A small image classifier, trained from scratch.
Data: 49215 training examples, 119.6 epochs.
Rows from block 5, named by matrix and row number. Each number is 128 + 32 x the weight over its row's rms, rounded and kept within 0 to 255. All counts start at 0. Numbers have three digits each. After the name is the row's rms in percent of the matrix's.
# pw1: token mixer expand (model.blocks.5.mixer.pw1.weight, 512x256), inputs 0-255
pw1.342 102:131088114115118121110158093133127100125150159096082107100128117087123170156156079084148067096189069126083130087145176125158118099078082164147105136108100136112192131140183087135168137177119137161148111146113107176091109124128137199118145129111108127129056082126125111168165150098116123118128101137102125068139141133143138132096161115083094098106147141104116167140097149111109111105139115110136148152168120131106113157112142169106160086166135157175072125112167094139117177148147144126070154164150092093137060130080187109097186138191163137163158158082136151217170181168118115175098084072126183157099135096153164132153127173152125031132139152110170090186100117136153159079105105113084112079177122095113169120086142193149183104094162156177181085138189103103153082123119089
pw1.343 094:131131067100157085111135092148153070217126145122171132125161065106121124154110101126107179139158124141113156090125179118107155111150143133163132141180125139077161144139170140135090083101097081069072170141098138193130133105162127153174105151144155155156189161135096097148089120189127102168101127110093140137171176184166145153114112168076126084103107130158141101137144171149163168128136153061138128101183140132125109086136144168103155126126130085102147110097125088134170106130143133109132087103112092084114083160169075138098144118086094147162084148110101064081181143173120107180098083149136085135121130123120113116130147180128169096063098162146194157151126145111084146133092077156104228127097123056146174163076115093169129184112143115120113116202172111102102126148075070
pw1.344 105:134154086188140128075156083107078126159160154111078123129108093096121118194085134048151082059127154163134149110155126153082124109109150148077125129099165156077152122130129129128137175062146144142128110186103155129102138109144174101122185099102050072101060101123148149119151145097108121110127106146097224125152043103117110085146128222145123111167142105106133147234166137123213091107156169064091115126142141121133128091112144157102116163113112116098148105099115156159075135130110090124168120105125125137138127094164105141078124169154130141142118111118134134100137159137138125081123160139140092189123100146171128078151126109106125149149140133164208156149143149209114131151137169194126072116127096098130105142155163149050141084137110127136116158152095167148180166115072154
pw1.345 092:154158087150116159106139143097131147143139082142181092186063112143081080157117146119165129113140181165104188144100145151132071140091122146129086125098126089117114075138096094109157179093181172187094135128100174054166105080145123103098146177105128127116147114136128125152125155174158128105112160121143146121161068105144080116123092134167094182137119144087113218120118061162146122046064109098105117187109214096189122108115114144096113083093151132097141140152111164071098132149080118174111094117164115125122103099101120127107130108078165133142097108128146102099175154143115175089186119148128149101194119113159123097124170107131124160161151082174175164069142114084131178118168075136126169095154119127129114138140086144132084102114164157206082136159090191124116130173179159
pw1.346 102:164108132080140099094149110114145156121060139135159106127171146162177104098127102132175115122129101124169103095105150096166139088119112060133088133141097158164130084109117143142136094119057107145193151169147129159153191147115178123141042073104123156092149100126102075166161154180176042097164100167133106136088151162178104104134169175105086095104147148140135123137118129122153069110152129144143162130096118145110137092183098178146170141088074062127143169165175087118088091154122125082094094134124111103099158134116154174155146183156168167076150121165083142132073091154094130163124125156127124158185148158127129117184093090143147137102153125122143190132118100082204136152161147139126098090050141095085154184093058122129135118100068151166174128153140058132132131094100153
pw1.347 103:141179111108107100155125138091119120182142130081116126108136088170172073134097141132148111192139116099107126112182078170076099207105169091078172124162102171163167122115118135123092178112108098118138151140150087154126156100169159166168094146142080094095125089090137086175162087112144116183117142118136162121122118125146079109092095105113092138184086147119139148116091094161063121126162096168103201177117138105166151106196157153155090133130158125216072096075113119113111111161097166140096136231101108130154117150141110151208194166095118106110115134130106146142125077190160135136153098129124145111137134149051066115188114111138094144073124149117145085068158097113141134111183145156128160117113113071132155137045137139081165083126115144139171143129128125095143110131100165
pw1.348 104:127139051127166176061118129119197102080133159159164164114142134121091142073140128130151107151113166142151142106088110174155151108161146161138110148170123176159197196084120143100179068120115125115188100140170136171146131129205112154109148110122156089129143125106121087175165134104056124080136092132101157126109061157181148112194173117081090128137167140118133099117114126135065183074127140097129149199093164161123132113118110161155130149185066099119142145164123126146139093091151042166107131154133143121137111157123160119189090083165062090138137129129122119128136087107094162141159140152132153077186151087100093126129093138095141097131172099101113071113128080098137082092166156094188160158126129069123131082177095101148129103149127041072140139098076141133129131131145106
pw1.349 098:177090148186169147116099117097098071187149144109060139174151143119121144067159106154101091145150114141121155126149119131172098185178183109124155095141074131130202108138153107171115074167151118139116140104153150104122118083090114105114125171132148115106086098145129144118141052126145160169150128092153128052169155142080166160102084108105108113123109107047180167105119150124118165135146092102161109141101196125155135137162144148124204132178057115111107070112163146125152117127140136058113120071063128072128138121123151176096118156169123164139143097098115123073063139120107132134181151118080144189109113166133104115039110179089121092164190138151167136130140136099097191140102159089143110106169104201169094102127151159152122138076119135181128117065105109134150149128140101
pw1.350 094:171113141183085125150102090176094183189105117074149100169186122113171107167061134214106141084115185089110145114093100108106127045202170130067166129116115110156186122160093150108189137108108158170158126167143092112145136173127120120157109117103140108133145107129137094091105188095139111187091083098167160112169153144108076154139113128135140141122104117114112094111157101172125090120136023152097171117130118099117142171153129127151132091126130081164102160159127179112133113188123091131111131205128125102098161144114103128117153166127136164116146127148153116117143186147059151141072139148116111153099042109141165120150102040128103116196170102113121199091111096104101155077113150127100150079149172094102146104108159153155142107174172126123134133128114122127135155062088111
pw1.351 099:097108141128099078170107118186090105130127110101121099145108124158127118157168105145120129088125088109113136140086153158097133082160190163115132107123125035102082120072147169182091131198146146123088051161094133142112068209189156158120120101171166135085109177149099126190100175130174145104135112081197143148115126130138099118158136115139121138032117147136096100069138131154164120112154090150142231137153138109163141103120163144155133128101122097134127118169145138117154181139135125080138094154116207154106189098204102130101122176108174140153044149114116140122113143151148108110151123120154119113165092097108140098110168091155104142114090133141102119186161052101081119069125094151130130185110123115112176084144084119136178158094160172160149079113095158127116138102123082
pw1.352 104:174161070159111111161103073148113111163122078159173077197144054115162117117183122135102111162081108078139125111117164156086116119153104082128127148164085134098112117148104096149153146115145120150114151157150129199178112129158119092116199122143154105130190171117138151094054084104107087115170144116137073130162145139100221061149100134160117119104163162106106104139113151160144172137162139078164166096097130108131133142150155063113177164139154175127120159108140148108144151101178120102099135069147150086111101177129119102117136160108125099126144104118181079081110141110053110074084164146086130156095113067176093137174079132134155153125090148109135173121105102115164121085048156163129130111132174116115184151105140153074127106121091143113095202114214113161168154095130157
pw1.353 103:155124145086164165140176124133072093168125116119108075176069130167094164112124133125155094169131126131150122108096146142134098096115113090117119143120123102105092088178142141139106131135120106115115104124093183146178095161159154185102064125090163162132212107133167133091126138144030180129131180158153130159154150085160140109138092145123096151090062139130134131116125106115126083120138150086141110141112180068112088193129144154139126174135147140152158173102117068136126112137108150101187159152086101163128115081099133100139147105074091096112068074132100132143137149189071137170159132134172095176174180091170134143138056117101113092158078175126157101111211111146126139163208135093135130082139158134102121090117057122076107142180081158159085140151105156174181132181085092
pw1.354 089:117153099111098120130165179125150194149144075098085127123154160187143165131093091172108110154045123127124106108149133080128137107132105099137151144155074103123111106105172144128103112093152140131035090145109208127117126120127125059115106088125157188106115121184150094182131090076094143158117157173094149138108108102072198136127105100119130155122133157158124174171145086150108115149168110123139086095093067129164168127115092102107139078132123157202081165112166103150083199139154116086130083139141155172195090134109157122152106144132107144162138107093192148113112120113125119111095156085112098146145184173135104234189128139092067156158053144095133160188147093150144154119179082138141166103120130106096125159151156135120144121107071134124127102175121129176131110067076140
pw1.355 105:160177119100081114168129109111121137135072127111155142150115161097137112180173152133213102137180194085147091076125080125149106117099146131070122154149136023143122151153173082124099117163127123163108073094069161158091140132133145111200105103153159115190049139150134092126111165188036107114116108170151124172122121124104129138191110139128119135126069131114134175135147152056134147126118092147149151131142064152145177138168143105097141136157163114146158116106168108088090130131102111100150107088126173114127179126102104129094144112064114141075151156135106140163160107213094150184149098103122139098125158108112071158152156164070164145104097156150074077165143156134070108104154175165108132142154125113091151137160122132064175115159106182126082101148071164137104128085116124
pw1.356 091:064121165147132156174117124178146110141187135120162142140102184121132155133158128136135130191159118097101107129092119170144114082163164085227181128127154139101089128108132089089165125113146136173109104086087116160154069176136160165077090167108159072101138090092194095152127131125142184151214073153157154104122071183075099126122132096081128108156141148111148073137160095208126091072150099062102150115176183099101103140137098161090136077115096178056134128182145139134152119181124147095139125103132165086137132116130117129089144143156175151073120144133115151141095126107164107145099121078051135125104137119148119091116132142161127097148150074107087206111177081118098070177127131063125107126159103105105105177115125146160146163156094112101104169116167159120148112126112135
pw1.357 095:062123107126115099166065111101200124145113088212125112122075202116170099136151156055063174086204138139145115132085113111148138096146145088163143115150135085180123119116126138111127109204132161133122059141152114102115104105157160106123160164183173113129118068148140108142146078158190105201134071153137133117072108143162169140104140091123139096085084072136168110133150112140152122095116078136152090143139130105097085126218110090126086093118136142112098169099110153130122131082077139125196122118112084129128135087156199102131162078163147084126157114119134144133183177119159093159111134068158136144131124125187091156164138131101076121096144180123073166121125185157112145128085139131132114116099129145126155135114101106142178163144161160179148131179115056110126135143164068
pw1.358 094:104118141143092179177146116153119121114119137134079164140124129139109155139091128057093146133126140165122122109155095035120190121165105072133151159122099087135102096149156099105166099126140111173120092116165099134174111153186147107145072126113119085151191140138128067114136129143138060112143181072095139079180132151182184090124124131158115137083057101096110129102083159116075148121143166130169171173084092127149121128102109169136132153118137129106122148160115185108073205131112086117134114177172093105137109094174092104117151122089158119156094184087096095120081130148162140084113114174131114131113159164151147124125137173136134118085165156201210175180063132063107150122133180146138136076182098105142186162144114149085145039083119167127121109103139172132158112162133085
pw1.359 088:181161069160148141134108203085098129146090117074109107107144121149094171101159123078102105183111115200085119144144117094105120140120134083109137126163118128127114200178141151135106078129090134183146175129134166138162208113136160080128133176127161104059119092139083143162093135127140118089164106226135122102109088112129124084171095102112121168123160087103136140165111049097110158127168157133147167146175130107111112109169121103172112129137085109138051093131173138172079186126151143151160102106100083115108109077135179117100175089100114146123128110122089119108147106168155083146108122129161145107145160168123104115140082174136133085098080086142136122203128095072199095167116163155158069136127108176074130110123160117139081143092120094153125205139108143171095145101195151
pw1.360 097:116104131063192124095112119151091078181129152142080128111116107096127156149148103142112109081123154106111101091128102107120085135134102137131173109055067144163162140139123215184108157130150133145142082129138118131146137111112110167153109160140168121126116142171103147126111127131038142163123157109098113155169114137135187159151129132077150115161150128083112170115132088142156150084136193103117086125141122123110196111119185111175132067152143177118189121103134084126157115109166153115134166144101136123131085141144123128144196119188071143161149079052141215157071135183111117145124128067162145149175098134131168194149053088109167091105141196114142182157082073134096090080095111080134115142143107163107061066145125150125170108083111093128101099145168139152100086148094169
pw1.361 104:146159162197160081110096152144147108118225133126088142132108145157121176108126146149130086158087198094124153086140112110129094153113148167128146172100201115153124129138109096118111161150168099155176113152100186120127128110134139110158113113137147100111188119132131152113034085150106089144137134093124128117126134131130087116128099167154155129104118146114103125105114135142092156123188159110166143114089139178073129113140134180094167136144191170172220076156136141161093087113131121130051131100184139085093119131139107114116128146085129106140205143058073142146174083060193133143137071127115129155100105132115125070115148125151145166151057067112111105153146121126093073142120176114138134104132040159179090110113123168041137128121138126097130076101168115100171160184118076
pw1.362 093:094136145140149209089143128152106134136091184135107081088108115106136169159084148105142094146087141117119109102142123088106082105131077130097167125112119125097144156174153114131103195168126166164103104130146136124098147096080207125108159133176083164127133141129071173190169120091149121194144165052124146109135115085078171100169160099120126110127156142132145149106104125160127098174104116124121137099132113072131144131120157067100127040118122098081134053084168093093161106158158131159117165177121190112129189113144138137144098157141104063151162104133131117103175102165183112155147128117169102186110087175098112092137145121117055171149155120132155057104149136146105143094102066154169196096131143129148151234114130162143096132132124041147127164115142129070135170109102138
pw1.363 100:099123129111119099130123121123086130132141114136153111139157055131063036178138153119101109078199151152110132141086105170121148106052099139150122159126165120100181150128146085124129132144101160134133141080160131207080185072135109139167128136154085178129118054110129119106146144113139082128052146146124107185144147170153176151104089097118149221109120133132108124098110119192117151101132138178130102170141042125165175128142116117105118187124128139098148111123063164158106132150086098136138175146193114159113099111116165178147077164130137107147140186129148147097144104102113096086087103103147120086119122122121129112152144146096156169192135181134186087185137123090182060143086086143181135135114111107156073096170162129154127061153118090097085113177092120126181116166110138
pw1.364 098:119151150112125124127108121132092126153136052147114113166098138122172101147125089124154143202103172108123114055157121176141177154094159115084137082136092117129168115141131113101094110149089068122152088108102144134082168092171162183114068167195131147172105143112121092189103141125130150122131084102133182178105164168135174137068103103089107138163094150102106078165151136088124207118132124177105069168159084054126112122116107111130098106168126178155133157143191087118079124098168153115083114149155130130083128134133076142134155092082045109148109169194123142170112130152125146141186164110107105067116100136102099122102109196132157161195133064153142180117095107175166138135132140168146104155107109154160084117145137122144127147140103119072057210172108148139084137094135105
pw1.365 095:205114120185174179170091104113140090202130145092122190116156161164099150128151161137064099108134139110175070140075160136136155053090131144098090135158099097130114071101188122115171085089159157135214089114124107119151144176136124122127137111144178196112083137105177131104143118114129087122145044131174079113140112141105093082132137099155138136104152137119092123128141157121128099113135090127189098097091126172074100141133129071168154164124100092155193151145134178095152098154102111159100126109122171121149119137113145195150055142156184115120121152089125091144180129135183096142133139092102181164107098087139186076104113118118152130085160179109140107138117094170129124056132115052157073103114142153165142175141124111162075108130116109155126100167096073125112164164108095
pw1.366 096:116048151142154041173150161136131129173166076103165160161150159124151143115071167108118104086172085123127117113162100111144060184134179114160116193090134123181136133118098101124141142128087094163119146090129142168146104171161188094098108166114062119139127151088169130043079199135143124157152115115099183185121176173073170128120144134169118094129105114114072120154149094156132115126135140182153120122082079150172092125129155107136177143135076131112132078062104106164130124154137152104106171133181129086086077115086109143113103167185120152124119099167126091154138089126132157117046111141162087104138080159077178124153124122141126162121165164131160098075086191146112151105130121109180093115086099144070097145091137148166091147108153150149126100130166088129185136086163128
pw1.367 102:170176092148140156111174116097173116125121168213071141080150136160165122189184107149133103171122132163117158077120080110091154114131110137142164115096171084127170106116097214146160097150121139140175150117104113122151158085056130142119182137148111134152063088108095173085107092114118193121086082127124136111130177085093132133174128100120102177177133090110133127063140128082159128145121079117095119099121097125083110188088147120114169099127078136194138140142159075113128110125166122163117179135096102094129153121119140111111137069164115138116132097086149091205128118164082151095150156098118110127138103155080172166136074075210127130109174136142101099186114147162170170130086084130165189171102095139095142106156135130107125084157104141121141136061120128158103154131040173
pw1.368 100:133113167140138158146191158106068154146086114047137175145139109135167147123134104154147119108129074185152092119176143166145075147153128152100127155104040063180121164151113132123143107087082134158146128128102098114101154095160120160132149142101141136146108124171058082106143161077155080165160101147164153166133113133117122064066150104174147116109146183102135101113144133119109090127039115140083184077147139169143111129115137061131111144101146124114115075116110180095105175070129124177136176112121070153110148084084133161188078179150140158129110074094141134170169129154103114099124127249113118130170162176140145174114118112108166136125157168127129125150103101154174091103176140171078146162136076147096158108081098116125125144099079090103097079147141115160177124128142094
pw1.369 105:102142152149132150157113088140086185153103176133116110125152157120123127096168138110094104124137178080132129150100143109139160092145193099096203119163106158115074136107181112133093073158050119104086130095170132100144096193073137115125122208109165067135152121124095180120131127071125144117101133119104153164169084099144107133124152127117173144121142126043103135162203103166105114106098118147129157145191133121146146092167126181139107148095131135099114127112144104182168152101100137182128132158168153147065049122129148128142107108043162123172157104119140122135113082117083108108089147090066170074148107188097099075127112139098147166089084147177132124146145139149124194115098131105173074108117096147124154186161157101143164118178079097218143054115122132122137181153122134
pw1.370 107:112083142118139131182140156138151169113128179101141196122130105069138116122149111138124135116182110145117162169107161123060130121070071146179163114142076090126113051161126139132129116067136143125089158101086143210111141112160100156115142143187151130087120107088094161089098178124107161127137111170129224091193145144113099142173074123093169119094101132160092141164102141122073104185102133181108147135153143134109112112169097150104171134175108145139132113129106093143166120131114153093138148131104108190115120224135178149114124086081121186109127131176066137108146091137119169080167122109100131142114141146189099142100154167112150184082110134161092106149072164157109111093082141103075112137141078151127071106079174164152120131102156107100183110141029074125111171149112133
pw1.371 108:156181116130170097146185065131081154116137103150109063163179135148144150195166138177164148128155092166074155130099126106109084154084100130142164149130135133140124053161133165140090151142106120086095152115178157140114151192086169142145141090126106174107113159168158082136101127135172115118060158136155111146135177179140147195112133167052108163111088127168097161083089107091167133147105173108129128160137088086168076064091174111134101193179169115084104150162208120089102123115097114097158126103110077093084123109165068131117103101114138147127121152149112119136160115093140111086109098113172117181141144188100124183169119153152145059103119116119112130132060156188161130155111133115078110051111162147137125094126128129132136108126098066107129070149125072134124178104152153
pw1.372 096:178106122070094104167103148093152139145117080156123125123115088218113104119131145073134154083077120166158144131127162127168153147189140099090115129147157126137140085133143136153089053110147123182122114098106085079110159136101116131147179181086144115129191146147120194163148144087156119092179118130057150139130096179093107161135165155146206133122068184143078103084131102149118165165119093132092058138139119106090149118100127175125108185113137132145075113121119131113131156093129081157106084168183183109112119106164158115103161160115180120094130067098109168120193185175079082163108080032151161108110132162150135133141082113126168158158097130137134113112158113124064107158190117076136140102175109087115138145137131154150078140134175075125155104136075130168112131138090156
pw1.373 104:169112137095170158158108111148111109120099122142131177104166160190162103133152108134092075116102097195110167184137091094163158103131125122125055124186092143144118174102159129147110140140122111148147133111138119129105116119074091151159086109107142107144134079154121139119158122119098144134129124116120139173129099134163062075127161184102181121167229096106114189141122137139116109134075096121151135183116107134161178093127112156170080118111093109145106136143156141186140062019098145134136157178148093149067160131055200190099104142130177083077085151142119164145150153135113096153079170125089091106055105138115151147092122144133069087156092110125079107131095126144163119149151106183178129112176137135080142102178130156167102129135102099157140039086126139106133185132106175
pw1.374 100:162144147124083112123138132162153105150147049108160114134165148113162180078182154165090152130168173132127164142116134113108101133146118133130143133092160155155154107123114131144133125135105150101166143140165120120127012076152093082096104137170126154087105095147141179150125191114127137139156047157104107125065062124111115100109114111187169114112057092149166118164162145163179094137134100192103163153118063152149074132127128127101137153164066074185128124108096110084139133177103135092129066103138044120109132092151124189194125160100166143160148079152118075158182150175133168111203162094077157105146134178130074123093102140112127131111137120086121166167128120084160147136124115153115141066113137115107181070095110139114097174174169133168087098117091124153082147120148119
pw1.375 116:143125150094134113133123158024106128115123104103102159138121120093097093121096132104113206168164139105186148138133055138081143166102112148068154136165116072084161183158150121130166146153146150127131113151111070111106138153097122155146137113130139085056176145155116130151108179121196094128108111135105142111123121173147109120150168128134139148189087162159152095139057131101101107100151076113142196111121100154082186149107086115029163148157098102183124136137145137066136098059120132081106112099120108122112142147171126083150097182148136161147129114126142125107132132142137124107160097114148141163088175079125169112099132099118120159116082185071182129140063143141148155146174081135131089108169163139098087125137092093183155131179121185186134067196104207104128178126086145
pw1.376 097:098126178149191127125146101100124125178105155145089140128137138079069145169090081099170148120115102161121114135096127120102134132175133124144074163157131106135186136145185109171125118120059168124128144159059217112046156117104147142134149149127203186205138110120142156098170110062095099104084126131126109089196059123101139137100077114120122182108114124113173132109100145158139190114097125184131111154123122051120134138101165045171141185112100154116148122108107067091120147142152173109122158116152134095109103098160144052180121144155134104120080120102134146110132134120088108138159129090133101149147139058154091112122111156124142129143110127173083130127169165156083186174079167080157130155136082105166085144164161126115092124110172090154159128078211096122147159127097143
pw1.377 108:076160115155190131147136140209137184109165111124102146068126129123160125165111104092121145088108127116135110101119113180111175123172129190111140147139097153091113151124154099095139167125139205046154091117097162092115134143102087151108165147076114128138118108085105102163046080156071184155183071137147143117143078117131153136130129122114107119212165162213100129126161145131115193124136125095105143097184137138116143162102117139117153110114170100149096091160113143107061100124157072126087109142108145114122170073169104079108095102109119109135103155100139170112156081128105128125123165088177174141171184121159163091067083166098135194113100190178106108113121145135112123201139171088155111137136149113145103042129080143162160108140128135161115133120186130088151076143104081
pw1.378 110:152145163101145084132069067118167125153145098116134146111122137146133135112150130139065066168108161097110200154123148127117116118145125122133163193122118147114130103152098134100110126115145149165129132168093118162111127154162119151187149108095111162194156149153148151100180134089169190204055136202095161106167133119092142149150118084114100187131136099099143155172136144089096148135107140071169140132124134149068140088146067181132086088136146196137094109101146157116135127110128128108120127099141114170103131152122106109139158133128198147064129135108159111139101068090073117156113144162071067137106175114152130115126136092157103201109124125104100202092100073126067101148042144100211108116118137162088105137120147074120130078106135126075109090182149200179143142173090074
pw1.379 098:166072100105101111148110139132191127131130144114106116111137082162132089114184124132099091087149137138220104136123114081145094139079092167105080097146159130096150126140164125139097134104117163136082121151151099145154109169063196201126138120056157110116147124156094104149080117141137151131116133116168100152095163115122122157135071113115141109129173127120138140140102109129109131060186117153123126127122162145128155105058136157182144067165087128079119162114118121164117104119163070174176114186164112072086152093068168111118200063068143083106142097153127137119123116158125094142158085052178157188098162123195095154146161094158110138133123170112148105125121109111157190123139134181135110108156128142187166175149149093089053101136103111124113121068180114161158130118191206
pw1.380 099:139095142128143102161163006096089163110122153132159127127103119098097115171156112151145122132149110073084067043142081059135169105129138147123178110103150122128130145103129138167140132126134142127094078131152145194085084173113113090054156150189144124134093154111159151113111121137177101109088146138080124121136122103143122149111154103150101140109167157121147152127135125123118056131149124099156115117180070092173137095121167064073119173080139111128140130196117181137116112055158136163110155098122190069066166109162078110172107138183191069167165130190104098126140116085174083106116092122120137130119133186174107133154127073163144124089173163193132119136085130102121146120140147097127105138144108189108087095134126163125124142118119171198179115147125141148154152082154191
pw1.381 092:176135075136179151116122115135108174119090092137154145094110102111089083136085091126114092112131140154142129121165114136045097086125136135075102125108155160144148160152153121135132156174149171161177161147145122151113141149132140135106125149128150187088070168172153145084081145126132184135109097183172149141130132129056118130095124076136079109128157080171145166137106118080058114178109062139141146133132129127136087162140143096176134112121104111124150137148099145175168146059177127120163149159159152141104140060179106112175173131157094087085134138133126080083150129187102125149129183150074145092146131160074146078141146134121108105167097149150095078153097147192153122122094159156083148072180102015154142114101148099117192081083208118104110123061131121125110084112181174
pw1.382 108:119045157070134094066118090176157144117110088162134172138146143124129116058143140132145091109109114160119124171055184104133189110139114169185130180168097094106079140105135105114114139145077109144095096119120134129100122130175122091129137167096085141120131133139104146099090126161172152128159142192163095090103125128170128183145185158131124143063132166158114147095135147141139157106116073163133100149078208159088040086145181136108146073139094178142170105153064151080127153141134092192137106080119087177113170136078125116143130140181154123120081111093161147117132151098163130161116155130154153117169094163117146170061082096130175135102154158117137077133147177120150130126212155115145186167145126106122087133122094115135106153075097122072097118077122057107151152136145182
pw1.383 099:114157152104060177177150124125120168160167172103104112157170176163124123144144141125137128084178092106128157167129140120166095122086127110088106143115083144117113121160139094089140087174132099097130077066109161094108157119108117083127066156073107138152110087107171144127094074137137146187160119133125123126045103109083122166068136102116125106136126112102109125154097142157126146114180130126155080169114154181115137094120190137181117170139126072115162137116114109139164141133098113156133092119133125154155146140162108124143154183169084140173187208171098108149168118155118156109152164101215130083104110169160064158154155142133075061173117137147100140135174115060150160188123150115139124128105107104074098103075147143089083187127201088110139136117137033104133140127157036
pw1.384 098:129135041164131150097146128107214146117069087097231130118129105129094141184146151063205159184126147116144122117161115139114164108069130137125129109143135154199137079206121126166083168114143136122136177141128084140159100102142071106128126096093108166148075115141105036150113139107169137159089099142130113106120083142129146140175130182159172152161111096153097180091152161122144169117142144124103137113161177111088090117110141141128142117146165110116167118128143132140097105167129163078173085139107071155082106119134048153108093145107138131128155131141158133094142121212128141126133118161156103092186152095102084120141143115099136154139157161132099150099081098103137172080128053118164065143108138090094117186185095098143177127110096126129038160128149135079128111138125072
pw1.385 103:164099180128140152132174090126111111132163168158142134146071098129142135086169110124152130046102176131117093093169131134124080077096153157123087169146165170076145128170147099103172179110164129148142134188089165111135110070122127136085146159145144111157136184154118157192124110085150088153094123103195158146102141132167142087079165123130118144095129121161175067156092099158158123156133123108159151156135190110083099164128063095112053163131168159118175145137175101037115128129129149156107151093126072176095126143142214101114102123125124120131126120140136137097082098162119191117098131127124111099103165093163086157081115144168116141128140217151068145114119075101136068097101166060145110101152073064135145173105148115136167174082123116118149104163120177098125106121099075
pw1.386 111:147126154072101108055126161040099173166183150165107134103192163160163071092139104136088159121127161112083133141086113157120137128190071098151163188110094152119129145084127135134087139096114168120076101185099107123133074147139115117202103169192104102130194179123157089128158160134124136176124092096121104114076093129067129192133106167137086148115131116141137146133111095083143130120158119140162160124144079127139087097121170080096138102091169124165088111084154175087162131139093192150121163170142082159164166130147133132094101153083123137121120120086093095172098102141189222193068132100158185107151133126128095192090102108114101147100119120098076140102112085151138138145110109094147134105104170140156124117144085128144124132147075148142110152194153122148138085150102183
pw1.387 099:105108126170110161150124089152090106104078162100117155084138112143103079136112139098117186155098098101108165102119114109110128071084117153119096174110151111125125116087116119200116176147200122178144126197137126053096124074101109117101180068155163108103193143077107077107181077088107109103170099178146141104187091112089100171120159125169174119131123090115114183112055211100122127132133097131098087159093128087098154128119145110127164123105136135143143178164137095163151092103196069146134149163151167131170175142137088095139175107148150081128113170113123158118134178201119146144115120129158087189136105133145157090164176134057164137107139144174035112123167130154101092108112133161123158135116103098144192152115146146117115088147163131112066095141179139097130171096145127
pw1.388 109:142160195136126093129126166077187140088144138104131146154135068093153129113102126120139157094162124152127129176164140104136118152114064099068131168180075175108109098155174124126140098138149161116126134169126160119115122153088083151147145156133095150170118119135155117184136091146133116128127190146086133118180189123129158161122082165102091122157103127134140153194147117143071165130131060107099134116107139158092127100114149138255130152078090113142155138098076182059035078122202063122100180159114147148132189110202152082128141104198145122124131129106162101158148098138119123145127098177125091080117155106181134083125091132145166132147129135124134108097116074164104113147071176078094120114099097153098111118063095115121111104118098137104110106147083090144157160171082142
pw1.389 097:118104161124171091088147048127149085166159076123137125088125122169123160179153102144147115152158120124159137110121078131127132144094126073134113072119175130172098139118130099091109154166067119174165091100151165212149112088186072192096093116094142141155107094164202120128145097128048139132150134134113176183188134130080150103148158107101137093117135177159124102122134148138112109106145128130086129117165132108122151080154115126092114150167097110127043143103151043162106114169126084077099086128115145108112151140167085160091167177162150170093080167111118133123132121121098086171150133119140157166149140139141111088151198134107163130130167102166216141114119146151124093106132145024133127098137160170102097132106169142180173131082110072143105072091123185130178087125157124
pw1.390 104:111128120160178091122136111144145140118173145098156139167108180147106119136133106089154138145172121086155163093121112100137139139062139118080103111144115119078154106196157156199112167154113148126115148160114085154202164098133157101129077132134066125085130113110144127142108089102183196063139171138141137084101125102171062102138088153133131114098164126174138170124099137137137053116130109126137082140112095128110159146145121059148139183115117126140092130111166157138104081152097170156118109195144146072103171190185163185086093181160081139152179093145069083092127160142108132125140157185106139107094093147064120161114107149130170156035108115145104132115150108194089148082139154045087100170133146156162117144093103086118154125177158106060129091141132132167154100083114163
pw1.391 099:134145115096131082060192119075109134146239094102163134206118145093059165074139143195140095101135122195125110127074121129165065163080121135115163090053124116110081138115110133097122168093137099121143137128137125098110087170123179059185156145123101177108100129125126149128136100170135127079113131134107096159126108112113134148156192133115132204120128184155156108162167109139100123058131155142121148160078106110173100097059156174102102124153155158172131130139197166129132123152129130067104161162145189132123074104118101118105140151162184162163142096109160197134105050113126172085106091163111151086098102131155153099148128153138149098137094119129059183133105131152106132130145160141113073107149130113098080106088143102108148149095118110115121165135152077138152140159186150
pw1.392 095:175108122085099156166178147146138156113094156126141115135221128155117111073148206078128136088106106147122200088142162129122198132110140136150142198116124078089112135151029154184104130129104116154110157122102139105158176139165127061142071103154102112137163088144136113187163185133146114167136109125120118121177067103141149119108126161120089082147126127133052088123144155085089083086185217112181110133075135118130127136129131091176107103141158132134128123121100130077137146181174138050148119144147098142127174155135166167092115201113155148154109154142092098124136134106165070081130146121160116136117142100148140102134072112149128137192110099090138079116139127150110154110098156148071131199119124117057112162081076146126138124091117115115094116102159126082202135103149084
pw1.393 101:164123168088126068096091092145093062158163146155096126145180194104106089187104161128126145134038150123152111128112092172114108058142099104096137140154170066153158140149123180141148133088116115166098133107134124154128160084082096131162068079119162167121079112127146113152209140128098119103131129060173159122116126128153106150172160169129071143093157136153089137126108163158118155125114159154098129113111159082095149151079132113095096131164158168156169130141113080133196105071102096107177097200056085116174132138109115108096087140153089129166165088172129127174111160151142133146118172161138137154167086109124113118134169113048102105134086140111153105151094100187152131124126084132148138102173120093165154081103169107215089115102128127190092117164104173161114114187133153
pw1.394 100:065118137139158181043140139137106081139156113146135079143104145144189143193153078104096160086107122159165116118089069130150102157128101158171151132107144120130174159122081093134133161103213155120186163182147097182133108150131129127113142101118130122144113093121123124087160177088118157115132131161100126117132167143129206134120116117067070097120090120150151132116061132100109115121150151129127152101151162072133144092102140109177133109142178105163142130071139121090107086105101198153159132109189128087168180125131053103135158177091117150157140141081108170193103085134130106183178119097164083141108093111065125114153132135161106101173140104143130118112156162171152129072148100122074128083071147150073177133118139146101103174077081130114117204162103152138142112156139026
pw1.395 095:101116128147135120147104162156131109191099142138115113172139087124173114074176159110125139140152125128146035109099141130100123053156156103163194124120107114159138103129109132103115068151134147150098110126112157124129124169114133055078099120207189114140135074147143126116138138056134168114148165136110089019210153133087146104113145098147157160149117093116223143136125121089172069147119130104113128090120142155115085109143172103129082141119156112200101115159094128146176113194113105097154147130108159151132118154125167155172118132134127116108143165130171080077106149124165056106129112147133038137173097124116108128127129157115180107130049170152105084100152105122085113216157127081132208115147111160130161118096093120136135147097116133076108143193170143188123125126106114
pw1.396 098:105153159163090122106127189155138145160121102085076080130099173089123107097077163108173119158150144148171149159165117162180075159097129125153174095133154081165119103153183087155107163098084099073089122088108147145115080119079135129100093167137153128104143041143089093098130118144139130141120054164129081110148137091136123200073136193136142139128154108115112171140165122127147203121170104164058109086120065045134116097064132165120104111114173141144179194145096141109101138092101103110156216104090124173124134078081154140146129107110195129140124133168187115148140139096134151154159146175148127107114139120106132139130080143170098144156105148159101112177094142103115100147178162160142141101119146139122126116136157096116149123115174099140120091118105135158089123141045230